A small image denoising autoencoder, trained from scratch: encoder widths [64, 128], trained on photos of plants, animals and fungi (iNaturalist).
Rows from block 3 of the decoder, named by matrix and row number. Rows with one number belong to one channel. Each number is 500 + 50 x the weight over its row's rms, rounded and kept within 0 to 999. All counts start at 0. Numbers have three digits each. After the name is the row's rms in percent of the matrix's.
# convs0: first 3x3 conv (decoder.decb.0.1.convs.0.weight, 96x96x3x3), inputs 28-41, a 3x3 kernel for each
# convs1: second 3x3 conv (decoder.decb.0.1.convs.1.weight, 96x96x3x3, transposed), outputs 28-41, a 3x3 kernel for each
convs0.43 099:509588487528522488423477490435349333561514495489547456500534469522503472464487535513580438477496532473451457518478638479537438536458468491615405595451556391623444502423475570482484549531514441491517441491483488524474484574426497485459449377476569530470557577432573567531499393512508514496485522465442571484507556632429478435454512466590502442512550484538526460528568605550569506
convs0.44 110:497495375504380471447509406576511528539531564546473550527480533499503555539486595400602509552577538393542472496546480561602513532599515596514477533528468558509553405522420478300437430460398503577520530561460485545468504451471465442438491448528525522542511594601517548512504511485544604521529499428567587490603487494558494516512490430542487454498492494502545521593536569476510473
convs0.45 101:495533541498503493537488524529452483416595582566458475419533465429583518522554569516518473458547434470407505542566530489597529517511439465566496514583409605409468442488547469487498569475495582493430503458473514481569472537547499487532469502387483489504555573486467513457552524489493424466585518528499518472528702541602566545516462522556532509487510478462591561471474435530469511
convs0.46 099:449556490550420494386550475559510412524516546594480508607510551516539500491488520389543471563471510427550437542408542525520423513503510474450467416510480561425474481521488504466455485528466449519534445430486486452466496467468328594496585451503494526582528545485501498471425419448454487502607504498463598413483372542528479499469509479509540529504530513428528420558382571356538459
convs0.47 094:555532490501600481500482523376563579494433440489481522469464431489503496545461564488506487541603581505465517509584470454523550546483563522542481510558518495554550461485471496447513484542490468463487464325537470464501477498528503518482444523507508514451497508460486507499503557509469382496463490513426610468434482477540421511442501532472444506487522539549560527495537520474464477
convs0.48 090:503461523495565490571484485462490519508453470538576502518530476470550551513468558542485578548424496544548603529550486506540520495495479458588529426486515493598480443620527621605523417557474503590530610590550507557518450575472589535487490533554493541506498520550486564488459584486509494606504501436513479516442524455519458509478482494523579538455522506507478556441605569465488463
convs0.49 092:555476487525527533462514473527544576533568554460537504463467454500540527500527460544464534424555540475466444442464423529494423513603423456560480479591514535424484571477488476585431606520435573454511562489462548490466494503497534557560527600517471510571438455526485466488473506498406608512509553499639563554540606629520530482500487509481435477484435470554460497394393462482516499
convs0.50 105:523432501509555468557498533511543481538540516481509550483532504454562474465489436469437429551541628484481440554455506457457376517570535421436375519491517617658601491605502443438417466407407475482505457430426439528411486501483535495469489545513460439461439427537427480482562572501468471488485487470511557436570637520497609536467471506494402381478422479470491500480415441557450450
convs0.51 100:518413485558518476475579523568424502463393478552474494527565478477641580518481516520460525530474438511523465506455532521578539489515511617452484488552494515501494524509519528502463533498484494508501445552483502481508456524475525472512483518482517550541500552415485520517481479519519564497505507531489544490411487514459450504448197388393326376502443424485471458567448462498473539
convs0.52 089:519517534394513501495477504445547468498435511461452542534473478591564460552499515502540479440563481412444494527484458539589523513486526484477501428499473470490485388508506338424446452449421488549488503430559436512479472441498547553399434490467518447441424373461464447497521483477490420507450494475452453512484511426580504486473543515509487464471421447528482529483604518504512471
convs0.53 106:496476574477518547460484508520519495567392465537480515540538500562554498554564533471440492523456397506516449463478522460506542544447451501479492475410485481493490537537404411619560488480481511503533543425505480489496479529517485479478472515497509516502581511522526533505487445475513469551521447497497525521458534551490525511536566489624407440591513515593482547652562469554554500
convs0.54 095:477558515551499540552498547459466493530444554591436542510514544510458561553452602498505466627417446516497521448513493548497462476514468516592546364504483531529489464543467421612545400463535483452466516527549437493477482536542394584471495458488530585500528571478599528538463479456547421536437458456395576545444629438467422468442487500474455476541458487464511501504534494519466571
convs0.55 108:503518485560492489538545555482527502509534434464466522447515440505572406480533416487577510526577561539510525530573519500581610463544511512466465501453328459502492436424441405475405486522428530519505559576504585520473523488546377560448428491398544456469549550589549411477522481525507400407414515470392557437512575578458455571523467458589525446490474485451460480607447552494431456
convs0.56 100:510506508470577480450456475599465535461633464504494560517509492472561570488566562513512607500491554514468537485474561467534476471503449507505575552182486490507499494492502546529460536485478451461522478471474512509461489474568565327549479455412498474467438432487475457455497543504465579486469480456492478508467476442523493484497457456486518494464534507459522510509688407519515494
convs0.57 094:534452506418561460540523468545551515585566569444514414472541476468526546510558471467522487473489507526544491466545444424435509506512455508511464466411587412600506533546582531466472493428469504447427530598440481491485480471527586521482496364552511499552543447515464439465530521478559462500515418541533495475498469542509528470560503526532555497452484483548525528389481448518494420
convs0.58 102:517525516481429521484554470522485522536494551550524450427462491540464478526507449484535501477507474482484420450514487508545549563520481531495498914483448398431483475526494451490529506468462495504464498500492498431481485486514469576577446372610463470470520581595476479577548521518492455469522401499519544534491535534553544486503454508478460526510547543505510537451553551553542493
convs0.59 096:477439522402394487503460504467516401411432461498407464532502518453641495481507546582455625435410306572525365486450483549513434450467464508491488482516509505473482529531498509549517543503531539467519489545515539580511501526460485453425543534472503418453536514516524504477496495566534593493490477568491595526649576580492592496489511441518483492533503505499432504468378489509534453
convs0.60 096:494513483526491514535451556499489484495383362527460399489488499530496542532489516453503500497536301501512510504531541594570506562422426535547569457493567477504516435364391414386419402424356491536525477528499508575539489502552498502536489556490499503510540469511492505495531471492501474589489430514527450517515463463512486507497462484419433485480450461502452508557502427494464538
convs0.61 098:559503526523453492511413569526606461547568451476496534473504482483565503476513535518558535569465386520396434533536512480523489576449471478566567451493571436528490393379538416573547493546443535469576447486485499499513444464521522503495405581518565518493483491495525457493484450462478505521492585481428501500414546535491498438493490523560626528540556492507447467487314411507402520
convs0.62 096:484515555501519472516470547269449456479404457450487508452521533506621484475496488512425442524436443525517478432480472553483535550506506499557505525493499489570489600519464538589489505476452492523485530494455521514472557393431383585515446479465381442470400389401459482520537377443531409460452506419436370441420449489431434465473455434509548468527538492397452500532490465483444526
convs0.63 105:468499513440546572482451528495488530530585510536459474505418514503501547510512507448487549523536517552557491515486593543514415543524494540684403552521488418464484465497423423544529419532505443472440381493461454539528451491380506456486432466503495462454537383471465480486495435493484477536476522451465434428477544490467488397435441455416515526469479539462529532449554537487490513
convs0.64 105:473444573473435497503534524462470462572459526535572523504517502546578550510509522528446425527533374463508542449437539499478451541481463492532571397411443579515497456596443479566593510386500478519541556510508471506503518520514496534533502480497543485477484530541551549513525536553467471540509441471471481552364412461461438469501480514491428536509402478504462487528518387516539484
convs0.65 126:465522503521388523472494469537472475420549557559477542495481518511497477503473528446489457527437489442521451457407494515521461491565465521446462487532475549459496448491450497368465451497472454488525483409476450472439531482490490501506527506516438467508459336475474473451532507495470533454553461568431477494421406427468403448516524483505456498503490517496557523553467528460522479
convs0.66 110:545435378476495562499530516461549496471511462475513531519548516497495564487509544525406470520501601537576582494513446500603536509501490532513474484513459529604576483539415424462487437458418541473413475471446511528486512505465449508476535486523514528518491574526471463503550460445478556523419402486458462439448553457477475444503495516515570481493555446534450433479448536486531489
convs0.67 109:484492469474468508502487498526542493489520517527462511512494531492512541509525516469501583482489463489476478470540511515525483508484470089382530500467468517487501469528517479513462509529512499485506535445480514510522459493466465354643521497483546444509522531511510520482464492502509512495516514499485573504522538520521504496500516510536501525502480496492536513463473460475538461
convs0.68 095:484543475375516479487469483484529488395541497448531503456476447418511491493518496486452460506489408555507458504440472611532505522481479476527519555348475467526477523426502522405543453411482530506497506439458522500465489463479490449473553418545535545474444602542550461472433395484606427470440492518558481509588490546545520516566560514449525519503465506464476449527481441492486464
convs0.69 089:439486502527550515447490560519474398506527507490489486496440381504482513503453503481523596493493500468489477498542479357626489444542438521485447467464581571464476452442491493470378497530489460523508525495560446546567521483423521541423540501483482447415466364504468487442509554481397365551530564487565478443521508520530462400477492458510459547521499495421575501594489528389533461
convs0.70 092:536425498469452475445515557497422505388300336483415541473527543518555534488579556497505444501493531528500505511513489511515505498504529561444521492539488504522520563587525535467515489500427453460512531508451505496465510457491459579542545553498531548436552477518566419486476462531598500492476519463437458526400610492496489524497387492392148265431180304528528449465487416489494470
convs0.71 097:459509532510511482544443462528505481501512498458564516535500536433495529446510479506504430448467524532401491504476494445464385538569533530534482556479510495486518521505545526497535519444534532521527490528538483443474508449502440417452454526441576539519483543525551424514528364462396467442406553464524536492535505506516572498500545489555571514528576526472560449543421489499428531
convs0.72 103:457536474524467553483499487473569491496483538514499500523520458508426532527481512505443486483450487514509490501470451482472541517488493532850495289343509507542487478557513539496532469496506486524489499584440517489527479548516483556401514548587554585499574579508526521492443463516451471565514552537533531448518546540539565518511521513541554522499512517537527477601534525423503534
convs0.73 097:502464506422494547512491535453578520673547515425519515506493536549412507505514473511524504416421558518536546463507508472465510512495499513532464585404552466536449484468536518494486515547500516488480539482515488529507532443508486598459495354492501514525532531502501556543490506551549466536512522491507517494538556531479560443550502495512625560544548575556429490404505509557506471
convs0.74 099:501484500528454495536495534522464518474568539488448499562461501556528524545514514504521545531588526498547519499459488499412492499512505883526505250457504523479514471508494461437461447503506510499550529542508509534545516548509501375498496537466504512486401560514503502511523540514515565500470442468494466463500491466528496526481498529500516512492498516459492522489545494493465507
convs0.75 108:538471472457523451476502475549556605641614611521567495556613628543614551507563569511463477427551567456496458450557475498547596508562520511471474518538523551531489520522519556422460562495533532496512566691537433496476481518476620427552477545479507586596522594651499518513504514494426497456529480492553572572518587542545556565515525532485534524501474508536593560510585558533521482
convs0.76 100:506533553498523493576486486510551572474392524511592391504559549575654581496455525532497514476552496540435466514445463460550535572516489381512530555366485474539544417486549491525470544447562495514545509520526532529536470512510639483399490427512495512474512532483448516510480592539457615511428406529497449540487590517566590515477436506468379474456454502466387600422612515588474509
convs0.77 101:508463441492593497478449571418551583464526529474473457502511518525469503511497530560587590455593487449483509507576556497536529472549521420434534507442558606373442364332410431473426562537537485551481530506491425464522476587541523463548550468469541503438520513455495532482521464623488529536559540521481502513494630562499488620473489488457435419474476462563475497424541459468490526
convs0.78 096:476472492474472508517543447495441453576491363404505500494497509528603484557556473556537569532525519408479506493485464590550528452497527474503521559532447459530515349495457476468439461455458504473529559528517485536484443429542485631436519506500477456434513509449480505497533521547496388513551475486507505493587556487432526430503431460538413473461486439604540558345428531511511510
convs0.79 094:519554469462501452487503471585475560517493495501518530500500520471476468475460460473427510425366506430431482554509512385507514473521535435438539503627573508422518476456454573439474527502475485469591489508545497496502472456659613446566530424483480430475496491576465592550428539493502439524566465544519550530568600517492519452523496539515595536522525527420560428451564474466541558
convs0.80 094:519531463560589506491541544494527486480427376470556469489511457412446475476476408447489482544579505509531515499431553457403493508521566385463563500546444531501510443519539549411503484513450564514490554416538494495488575516525521445485512454499536457492544539483570528481357398500519358621481482465470583531473561479507478523502534508481485450524587540459501449511559514547516449
convs0.81 117:474510522508425557490453514516496450439462468524437506562505498475552479503461523521586538505424497521536547540497543593635495491517495511570525367539491518486523488563471594593506451534484433465448522529507503578514510494530453471498499514507495500459533520509493521445484530508555553534489516521398337480297372357498360537510518464510536513480523525422446476513429543465526499
convs0.82 101:468534517475481473497461504331565500529462522476553496525476573446530547528631517522527504530464461507507514565507512462553480554551571434500485570523506510607488485428508505466409505499438538491530465464431455499450516325496522532411443488520413366570514589514481560440477559458543595582576405485512524519501545452466537447473543503583523472507509485423556471460561569597417582
convs0.83 109:487625434508279517487519511536539441520601544523503517458522495615610526454572518542497496448471510515500531517445506554561498497516472505459466452426505460477493520451527474500507520492482462490476470567470473498481498606422523616553467548489483530522453471498528460446515530547457655403571459555471531514494500487467511465483528540531612511516497521454471455460393484531522481
convs0.84 097:463461507489561480394469496542479445456523517485459507488448487502533502509529476500521491460493505490520518435446419472567479501477471530362411673525498480497471556517561619439481567602482504505504512460471489499514517441454515410458524472474466526512479528527534509509474556506533465479616598512534520538522538547441548568492457491496378446484426496526531519508481425513513490
convs0.85 089:461438441478503436484530519453489565511579479447488484464484462426541517441506516512527525530549557538576545558551477510519457491490518449481468518466530518493543600454434552440491563579490466413503479491476479437466480485542454471410496416500546564481520538505526525522488479466560403507593560546453580469519628503506473470511493506563435574437569512541439555516477484430464444
convs0.86 102:528478509450513475522497508551489472538499558510511462557526498613615533498532508491474525539425387425505456535462493492435471485453461579473458545381498461477438515477539501551480487486509535501493527473419494545481543531469575496476503501499411392574439527524501471539449440489386497601562578514499552564524635572494517489486441498432465477425438533464401445411411487557633505
convs0.87 104:507511502481495466504492519484541524532494572545543508476522482514556539483522522509529506523470473488450549473519484528549521522540495500470479479627482504480486520494512526476539536559432475565497490566484492497558504487497486560356527500410502481490519608477529599448510510537481289465512508487457507517516537606476600394494507512503462494502510481520511507494495510526465494
convs0.88 100:524447536451543539472531467440502483518418490521524502462505485511489630507549608517488488548568546512556494481534518566543499562450486491554513477709488515491420497405557509500435504489515538554490510551533481478454519516503492440602549505610526514497507531534506484485575478508506618459528582447517594528566561506555535495519483475516487464514439461539492544466601360502506461
convs0.89 095:456488545474467480569488478483400450459262380448438582496526539469515539528448519520517489495527547483525550542633456551598600527597544528500493506557495548510517517497538579520507520481443495485565477556419507557490527549509493420526464505514568543551578651573574580588509562480521563540455539470461492450559566520515489499501362416497321452465369553462535510463593566504519540
convs0.90 102:487534499567526541473557477442480515461373518510590432553520494549519537479513474499522550501546524488504532561543424515530484485573466000462517483526533544512564398541440451496492520503493589477521519554465556456546502541521562500482484545539550414510443497528524528489453517479358453531577447490531535484539483533459515486455420456455396467491473495519538499488488518453552531
convs0.91 097:516506512510495484486481542458528385492416609518476440529559573516574603535526534490517585549339493489523487585604621474536561434451496533447466437392532521513514479586501537475437482544473498612530525517501434469529523586405449552494557491527477488482489486484480503477487423539614508529519512490401424378500508499492524452490529462524446463502456433505489533539390465455514491
convs0.92 102:474453437574491397483499492493596573475503560535479514478485477429507503489509455451475521378438655507493559537513503448558618460532561531489453467509517503507485533521416555556253550489441489482499534544475563498446505540476528506492488522530470489500465462497446518512536556508556613505471517511588520516642517572555473526483511493433451398467483475400459502496466448513471578
convs0.93 099:513545503583442471490485494358338457451523528487436545421425441457471526461481478592508496572455516582504549564643522526571459448431551465472547385515505547502526378406451339501448389549405460505511513465520506524501524533554373496500514519437470517477467561575503560542493483548463481511402504492505523485466622483458452437397444522455447539480551517438458501566486525409504494
convs0.94 092:493426442487440545460549499706540561617502445533525491495489504487444528506559431488513531525513499505540513444512503485416525469501505678498475519515478532495520507498438477524478472506463584471506418497526549484512520400533373487384532441557505522509557618436556550480472517503489485565515435470533451487452457452456497474542514533592676476550514521497486490565455496469479494
convs0.95 104:472470507498497512467474531605433386517575548524473511509558519507517522504493485494444473441318450521592494549429503490442509490512498640360445579488489525521483627441615531435514538548478456450518533409528498486535498463536541443486466490493441616591493501508500524465509357471605495503497541495458633467548598578479518477562518467502513514505547488507526417514524432502491566
convs1.43 099:523453508538444502512434555508541510558464458467504558462628437445423529530527496532528610440487451592386480536480435503476525539452588510398508526603508588441565494606454501478530422552523426512481494422506398543496504547494450393512482511428507440494538594485503498473538529564516566527467554437522454574547561295490480549449523562624458572486593515495516486564450448502521485
convs1.44 102:475447450540495485512530561565480375569640472550544462552508484416498413455441461439533427483562497434468431489500469416380485422464450569527565571614515567539523451506550521517424551427505458552527456559543449541517459547583553555617411555450465423451453589442483424466473559450577467473513437515529451482508616453535512510526478532582508594532608508543534447557510570444451497
convs1.45 095:526496567564580521501465504433414469519518515466525559475478570433465530557493515452486445450377349421510430466490505481484413438439473443554457555382552458345259560480470519504601547538401584543501505546554513451461566477583549572583521455527537555444478525491495474398526493426556557559530481500497545448530438538444477472571537586537534445535465514551453450456394401576462489
convs1.46 102:509438511473521537503482563465503455429503495444489431525462477587453555555560502485411433514470553486559573475429475448376486496559569541472452488283456485490471448536449421345354539549517490547418494533608504491508542508516443409563475561513526424505522465506499538548518465413504452501497527527520471516490522481459481536464463548528373437420536431450464523474462535507536542
convs1.47 110:542531533522511486447463480560517555446370527453494499473437548385445521560538628543508473508589510448360487512551498501452529546488463477438523475504443593452496509497525396573526513551488520483544502521489547542609519456537572532400463408501494582535577492490542534575561568527487394518489538491531529482446499483425406462495582533480476462555535510563508472498454496466472486
convs1.48 108:492510501461517478523506484481434502540508588504531551518517518542461424510561495488505481498593568643570545581469514532419407614524495547515560412378484501465460632558599481536414497599490514517548647484440534541507445548503542545583444569562491513485487505478509490492488516496410537484438483545500476522497499454435450470530483486438484540407539522550482513469437557485473540
convs1.49 094:476490508506603456469593446529469567473697507535508546461486524442567579511475455515618481523504515463444529506475454476476427476426494471569495472508362418412398507475453480450408513456423572506497489487488490537556531510493515414552495490523489445420526570430512476514543464510600453534510488558496523519472456468503503512508544489543491458517533523576503511444495526497488564
convs1.50 099:491476506570563516421478477496398501559547519559569509503475498530536542489427478444393510523542484552558579493440592571421484627644570503473564482444527564558559437510450518454467532525562574599535458440467499596463480518473443420468495565511415528485453518547586525513399474527578562566576536518529507507578555508471424453465511490520508492500569445577521518517449495571555498
convs1.51 112:455528495462464472441545474553507489626547453487553602531602539500482617487496399546536574394412501539547486485467442475402455532426463503504518398410526461583546510560484569598590528468466508488488535491518500557491453546424463441595445581356553391552392569492503466468386457539556484432415587498507450535471511382435469499482554455533488595453596484472528588519501477474449523
convs1.52 095:527567472516439514495472595511526549590498616463514471478408496422467442457501498510442514532531398477528498473472374458462548531521478549460559519595557543501518485480500573424464500463512545439443440597547488528469488466493505468419509429511408484478478461491443467458556485489399455400529535449568489491520532480435451516381471571504381437536557467504601599552450569487531492
convs1.53 100:523605593497508531469524554463522390498549495512548527575586412511575510554549486497449580534451379543488538523521339552614452488472416504523531451514489514501496508423519562504432511498439514474523519396569478486502545510477501489471512513524580521449535460507511459498548473477539449486530488525487436476533480400491496485434469512450510401432487565492600546473459530547534541
convs1.54 095:439446431450474491461516482447569523517510465529532508493490437490576561490580449514450532520540520494554514528501381539525458508540586465506441464450621470341397531542493425451433451491507600589493533485523477484506554429541522320495457525486493476400587476480500519498518565486479574557482495565455487435457393439465445494450549530546616497531522508514486488496406419474541538
convs1.55 095:523462467451503452460536479544506564510497578485529456531554425465466482532506507548514505472503450486511515523490578448449511464534564475564516441429716531517542453504600571423462569470554492487447548528467488525467560547584545462457544449461478556519404499557498575517470468491425461435531499536511537483534538568541534518498545579479463438533556538480533482488452423494476501
convs1.56 090:516461459425419429446430439453486546458522568530505528428573471459537416436428482491517469559508601497426526440529491478503477543504491552452542466479421449318564462520502458494364483520478519482528543535610520560511531453533448489500479523466508434476428466565469450463541572509543691526466434467462456488472605444429473418476436491554529532527522535450479486515431447545459514
convs1.57 102:447430475419381481428461436583522521620506460530575555582538579511567575579480489570573565540560579634433489517449432455372468557467503477481470446505494576511486473563567425521604466524520590416499577513525494599481506541545514579480395572566467540519519528529532469543575643549366533545540445490551452498542457441433538513370444466431492433479566535486489498504530451484411446
convs1.58 084:478413516495454494485479454517529595447452555510539521481469417433455486463509454604532480519433524557424548521508500456419439462521509451430500515523392511472464451560496503421514480494505536540470509508511492560420390476485418402477449489457411471412574482471509440445481595460407515448475508565576570411516560477520519510433500589560464552491499523655603538599488458486527477
convs1.59 098:490530525479532442478543453622574577469479522539572517504468476333420427501469415508469534499454487404537509556498549466455536542498507456473481515518487454472485567464466450542504551472504545485474503507506561556482434382439435384457506492481512515501545536510448473476531457511497437520502543550489538554536490552522550567500475491476586406437416510535544544504592535522520524
convs1.60 100:519522495533560501477491477383401536578572543535521467524480437540528404542548451430499517526577538491558547366412538357437523493534509555537518495473470591511463509579512467420505604547629563469530568419482505481499569520507576551439457484493482420523459469465570511573506452497470523522554553583531534478493511460521491445399487519425462538525562517596658536583563478546531464
convs1.61 102:508546547488455512523521565583481491423415503447533465504484562443490512480512473531571543559491483535530473606561505590464430541499456472483525505504381518586491562452493501399552428443398490528474501508480524557520526500513611599560602496486456488510466488472521453496542563513523476495482486480420514514488441445431478468509409458559330522511536539471508497532523490488505526
convs1.62 096:457504456544545583520506522470529516479572488555576502508421485467396514493432568587606499642462459464456585549484505432550461507459470428433436609500533504507551477432510452528500421491476514486493466385498557498542553408591505456487524466546440446493430519472455549552500582504537632552519412530589527496564458554623517439527451525524462542476525566419444477429496522470486445
convs1.63 093:515466539490426478511526500571438440568630614449496561499497496588548530546503475484486533487510526541487564531497508548503457489486520391579550531389475556420387456605551521424516444456483510513558505523519498461477465511483493522479485619547524516562587561529554492418542452549561485470559485550484478533534468486531484432471427453542472462572643544479519438575489494493515532
convs1.64 104:540546457437470506480455442552474464515505519478441500559531525440545598474434492472514474535458481581506507527391419631511486506409457415377458469522559478469487529508528535566535527559553485506565520555496479459485462501583514541528561502567526402445503549456468401453512463446529546403493471431492448521460447522418440500420491512429502548480489448476488519548558540471505510
convs1.65 112:428423461403479421457478444536572487520519561494496536497447454543546451521487510508452491448471571617541607518511501513482434593456499565564569493396490479414505515558513636421368459507438539586456560461566449502514467524498427412521479563547411506403487478478479474414471476500493487534443532553443373447462508420468471499509449541493440582435515562538492537460452534602518600
convs1.66 092:384390487553495515566611480420510549401451512431481433423423459467477449529367570419411451511464529478567511520535569525492450478558522581558425563542523434540607596599625509400522490404557524493579551450509481492492574566459490492461511518524461453588485478554538496524466472547450444562517582465559515532528560516514486495486531457499544456528529513448469443518472521473507530
convs1.67 104:495503526380473491524579485511399554434479480521544464472557486493521545458473521540471503520562468461555520510479497471495513482360550544561458396630443464298608440506488526471542441524418493498477503509596428466506479547435408469459470370479522473506519479542542501511473471486534463556436520519448509497525478487494465519499508524586506387525561507520485478581484460526524532
convs1.68 096:545555495519541560451502587479409464448370534458475570512494494520488657501513416464514542479511501529523479518489536526497403548515549575429534483532546521534480517510511494452516510532454468505528549512323463548481485518448449410454532424427514484500506469571528449524514444536480581487494518441460508468402465591466446481485548486433470464507514501465468616507469499533536461
convs1.69 103:472460540485408504557463533471400483528556473440422432476431467419406473571534521489515574471590438529501526500526504449402534498509455551452464653457456559487584575532459604533516473453538381585508460459522493450463503477482523359461529471446446484460508478499440511464522496568527611402457417461582487475520489493549476483594431525546514408460466469504500516581515490525544478
convs1.70 117:478451488441514460562537495577489488442552541562522489530477447466526432433521500495507446513568467379487567488541529511561525431484427445519445536494423490482486618574619552515476518565606471535511468483557511528498439425443434573378472498489497479484459408517521508448496519440512553524498503592491493476431589491492538540542475559477484405485436447517492536547512575526484499
convs1.71 086:466460571442451417510546450455465467546545537559541526480483568485497526516461472502448536481436437546654501523439511517462529468506470549494681489537423481456522537527510474575544538422487555553541573602412559553510543455510472437487530430535553493546451574488436383415529493479438492577452574541530341472504429474409578502522563472557465574529513542519594498613568557568552537
convs1.72 083:479530499525542474488526539551521564526492437468575544482446516499560609550562477492522524396567538483524524466470484443515498537551572475546507459312509503387398466501465593443639420556425469423496493371450458474495437460477519383509465464456529496454617483463521434510487506477495503531456470498507478470537532614542415526518531496518501360479584530506508443544461477472482502
convs1.73 104:510561538447479615546554448457458558485523522498437543501455419421526438494458449490508443485405583507455438472446501439520510525490603581557373556492486458447423470459475486552448553502583496487555457594399450479497491533487486507498460460500474508526546522471509509526521496418411562398443476482527517577514371552464560418476591459513532466466469559429562555459507469490491520
convs1.74 095:435524481554461535422453562478551448497542508433510528500460490450480430435533468503551540503432510449494434487495454583531446479400438498392512454518557427471482448514471531540504528378524510464488595511380526477577466443510400489407492501481507469562447547563540566531450468530495534525592445497512527540479455437547524512494496450417495602561445495439520508459455462497476489
convs1.75 108:552546511657541616554592585478499445396541458445572458497432599488563503522528492472534493446567523387488446429477494416418489464532555440441474490562398542473505531502568412555553494499592463432492535433460531492534450471458426515432390451501512512502499453517494503517467477486444477539500522475482464482480485505453494501533431497449522520526482488583530501583475536487432490
convs1.76 094:469456491540437476503585530555557492500452498520541556486514457528471524585496561458400474409545486672409486533478512521591620619445514513534567605679645555440487522481475519458592517505523523460514466413513490503552549482557646429561529519646533521490551547473538397462555504474405526452508580487483484431562520501471542555453451595420386487407415523502561452432441442480420536
convs1.77 096:433474572490438487507538500391457473511414439548537478410451506521516611470518458514526569482494481415421521542567568397436448419440472607658479469513442489449472547550548594470578514492471526455506578473522521439472582550501536560451489448544562461555528597554478452493436474512427461507464480512440571453494499417533510534480556494491512434492472532510528481357382429495510566
convs1.78 096:422502529477515463514540527480523504571640586486554508512456545495415452586484553436431548402466502379499574517568521516471500540478566566520455524395563578434549554479538410402472592350505470441480445541444542580423549487477484433522506513496493533438484377496431548547488421480462478450495521537486430505463465573537642556475534565478539473471508542405461433487412467429528470
convs1.79 096:500443534500499544504538436476531537482607515502488476482352488427474506458468428501523525493505546451569550491462501514537547465490452393444518536511528401484396533489521352463452503385502444513473438445545513546538528499484524417413485511498539518519510474538486590551474529507432462502555448483555620502561513476531515486499535546555459571547426520544531457465536502497541550
convs1.80 105:457497467495619415523410515466386547554575424456474522471454428498470455469430461422592557498440528405532488520448591495495490425458540509497492461396531509501495537471446565487471491529563449471492431579475462404531460542401362372470451491409536439451450476506462474467459514479509472488493467521572461502569502484538505614502505462514499443500534498527421497485400542427546443
convs1.81 110:488531533450484514482459542477547493461430422493390456527513461497466544520582489522533513470561528490498462465497471496580580464458472493407480466502505524526468429430471458452461442435507428513501387430502487379434522543530563528637477631527550479491452452456542510515546589546590539414538514467508471496468469402481479469488551429579545504479584471480466411486400425461472477
convs1.82 093:448560583453490505483485522451417439495547575517537455501369484552444499590556566613477489522621531500444428458498483458561515507498452557514476426535502523493516511479434598429438556503486516531527539540443431485463578509523554413456568476484465450481499613388538480589533522514563445536505548513571515440593497487461483453431598488521540508473547625510540473521507463518562507
convs1.83 112:481516578432504460544406473462432518594574456525402489506504467581479498479584521570601557561357509402549536513525533535497457417458484511524453585389498396633508447550436484512616415476589506539495552494478643435589497528414419501547503497496559489520511525417436569474405507484545525420565432522534507569534505474579518572510448455510539550570556508522485484565460458481445513
convs1.84 114:534469528606513443471549529450514532430455489546546548535522489568510441498556514457524521539553494509559536451479545489407569575514529449483480497515437463437456514551546465417466586473499557490508572536543523494511514502514488467540509482473448477572476392518526464542461500538489430465499542547479555517581602531506565515492555520486485508463496461557496392464442474537488509
convs1.85 093:470441461482539547589522549579518471592520514461528428472450462485488514522462406454454451504560455501565515548519541559495602510509538428452424391480422439466490537400549467440518520575566473516439457441462448485428535506535570550578527556503467438438442518482467415503481563471486535479498510485475517433447491427500496482543493534524537486497543450603648608548537525456510482
convs1.86 100:550494515503445448503531487513544517451522503531421497489487541436480459495451483483498506458375476531405520455576527464545468411524511520564549675611569559557436441536463521610568540467482502512491499471533448569504569483561580465582537528545465504489502554500482519511524549465627525531485465479603460583577438494550539564555559481505648518495546474506471582520605545476465538
convs1.87 107:449479510537511466486524486515467492555498471476490535557509489512455557488581464514615499587543534561507492568500468462507463568518565577583463517698599476541426386542466495476552437539487514433515427469495476576495642459516424432557438549510531505531594517449546452516551383511379573535468478517507504498531502521516507484507437447502518432528485520461528480469479501497516515
convs1.88 091:573495502438432545527518516513445460584559551588595510404431461456565432515480499510492484488592524544591524484495511516451469477539473441480470453396479538433520428522600496460388392468530485539510472543532528552511483549540585705510614502581566396499481436538526499540510482512551545546484557496552528575519574539532448509604591547482490509528492554574630488548513509482517429
convs1.89 114:487563460487482508470620422520524586555498546563562512484400500408529453463437499456405468458484534483486442491522528506582532501481501466476449552639541437437507452440531512483470555469477434419520523591463443464425475449460494534461517385458425423495508442481446341480587474531463535512523518494507550490525549572469579420540540486423510401484442481529511577521490478559492510
convs1.90 099:475495522532504464499459492501456532502517514444518437534532505536516494550532496522418515442574513522453438475524488475446487566532512551550531449478461526477567545577427503536477548560483455472520599456541414464521492616427500511524414466464511468538417530548508426496471593528547482554488588534460526489441412496420470493517554471527512528523516493509434539480443459525475491
convs1.91 094:505552497541471529503533518509504500442481489527492567511497511478469512498428431537395539628420454541527485552575530560609590477633487434550545434603457502466486488516435527497551507496533370484494433480442476469499441554452553550576588559498498560413529425618496521438516531551516435487485434523448417545511527466545431499479480548473461428537498506529458495583581424543505502
convs1.92 097:507492486450416499484495528441468473434517477379526495551499430453492530411480567520501510379494609502512487623533463500459367461487481459562527427421503434534487475501539589511425477461523528503496590580567451531521503552584560522595498449561571466405582503548485476511497455447554419432451430500380482488417500615441452538453484506546451497494495618426514520502535463495533454
convs1.93 101:444522515485494485439488510502558498521436475523505533437456526501400537451511538527426433561444491529527500532568528556492536482457531504550518549546540493571452459629560479371440472505485516494496534596448536492484502475466493457404507398474502551558524406470552486478534446682453434519507482528492422584354554486460406453550503592425480475480460528436513435563600538542486498
convs1.94 113:505515461501607537490459487475541481502451505583542560446478486508540543453502512452447531510560446411512457455539556582522466446480517509438563608543569489525459489510498534430413481444631506519523425530417451473556453418498491379430466461505472443419508468536423513505566470505424576432555445517526484453528502454565498537513396411456452430500446476506512433501530537472517477
convs1.95 104:500485455513510448472410458476487465547542469454472441529533521411608600513547592469513459537608497494470447444496449513578447489556416565471454457488557448635488468471498480560527540580490437522469455541543475479462549449486488437544437422584520434455402443496462452518529462476495544545527538569470440466473507554433497559560544568537459461527473648447492471504470496561462554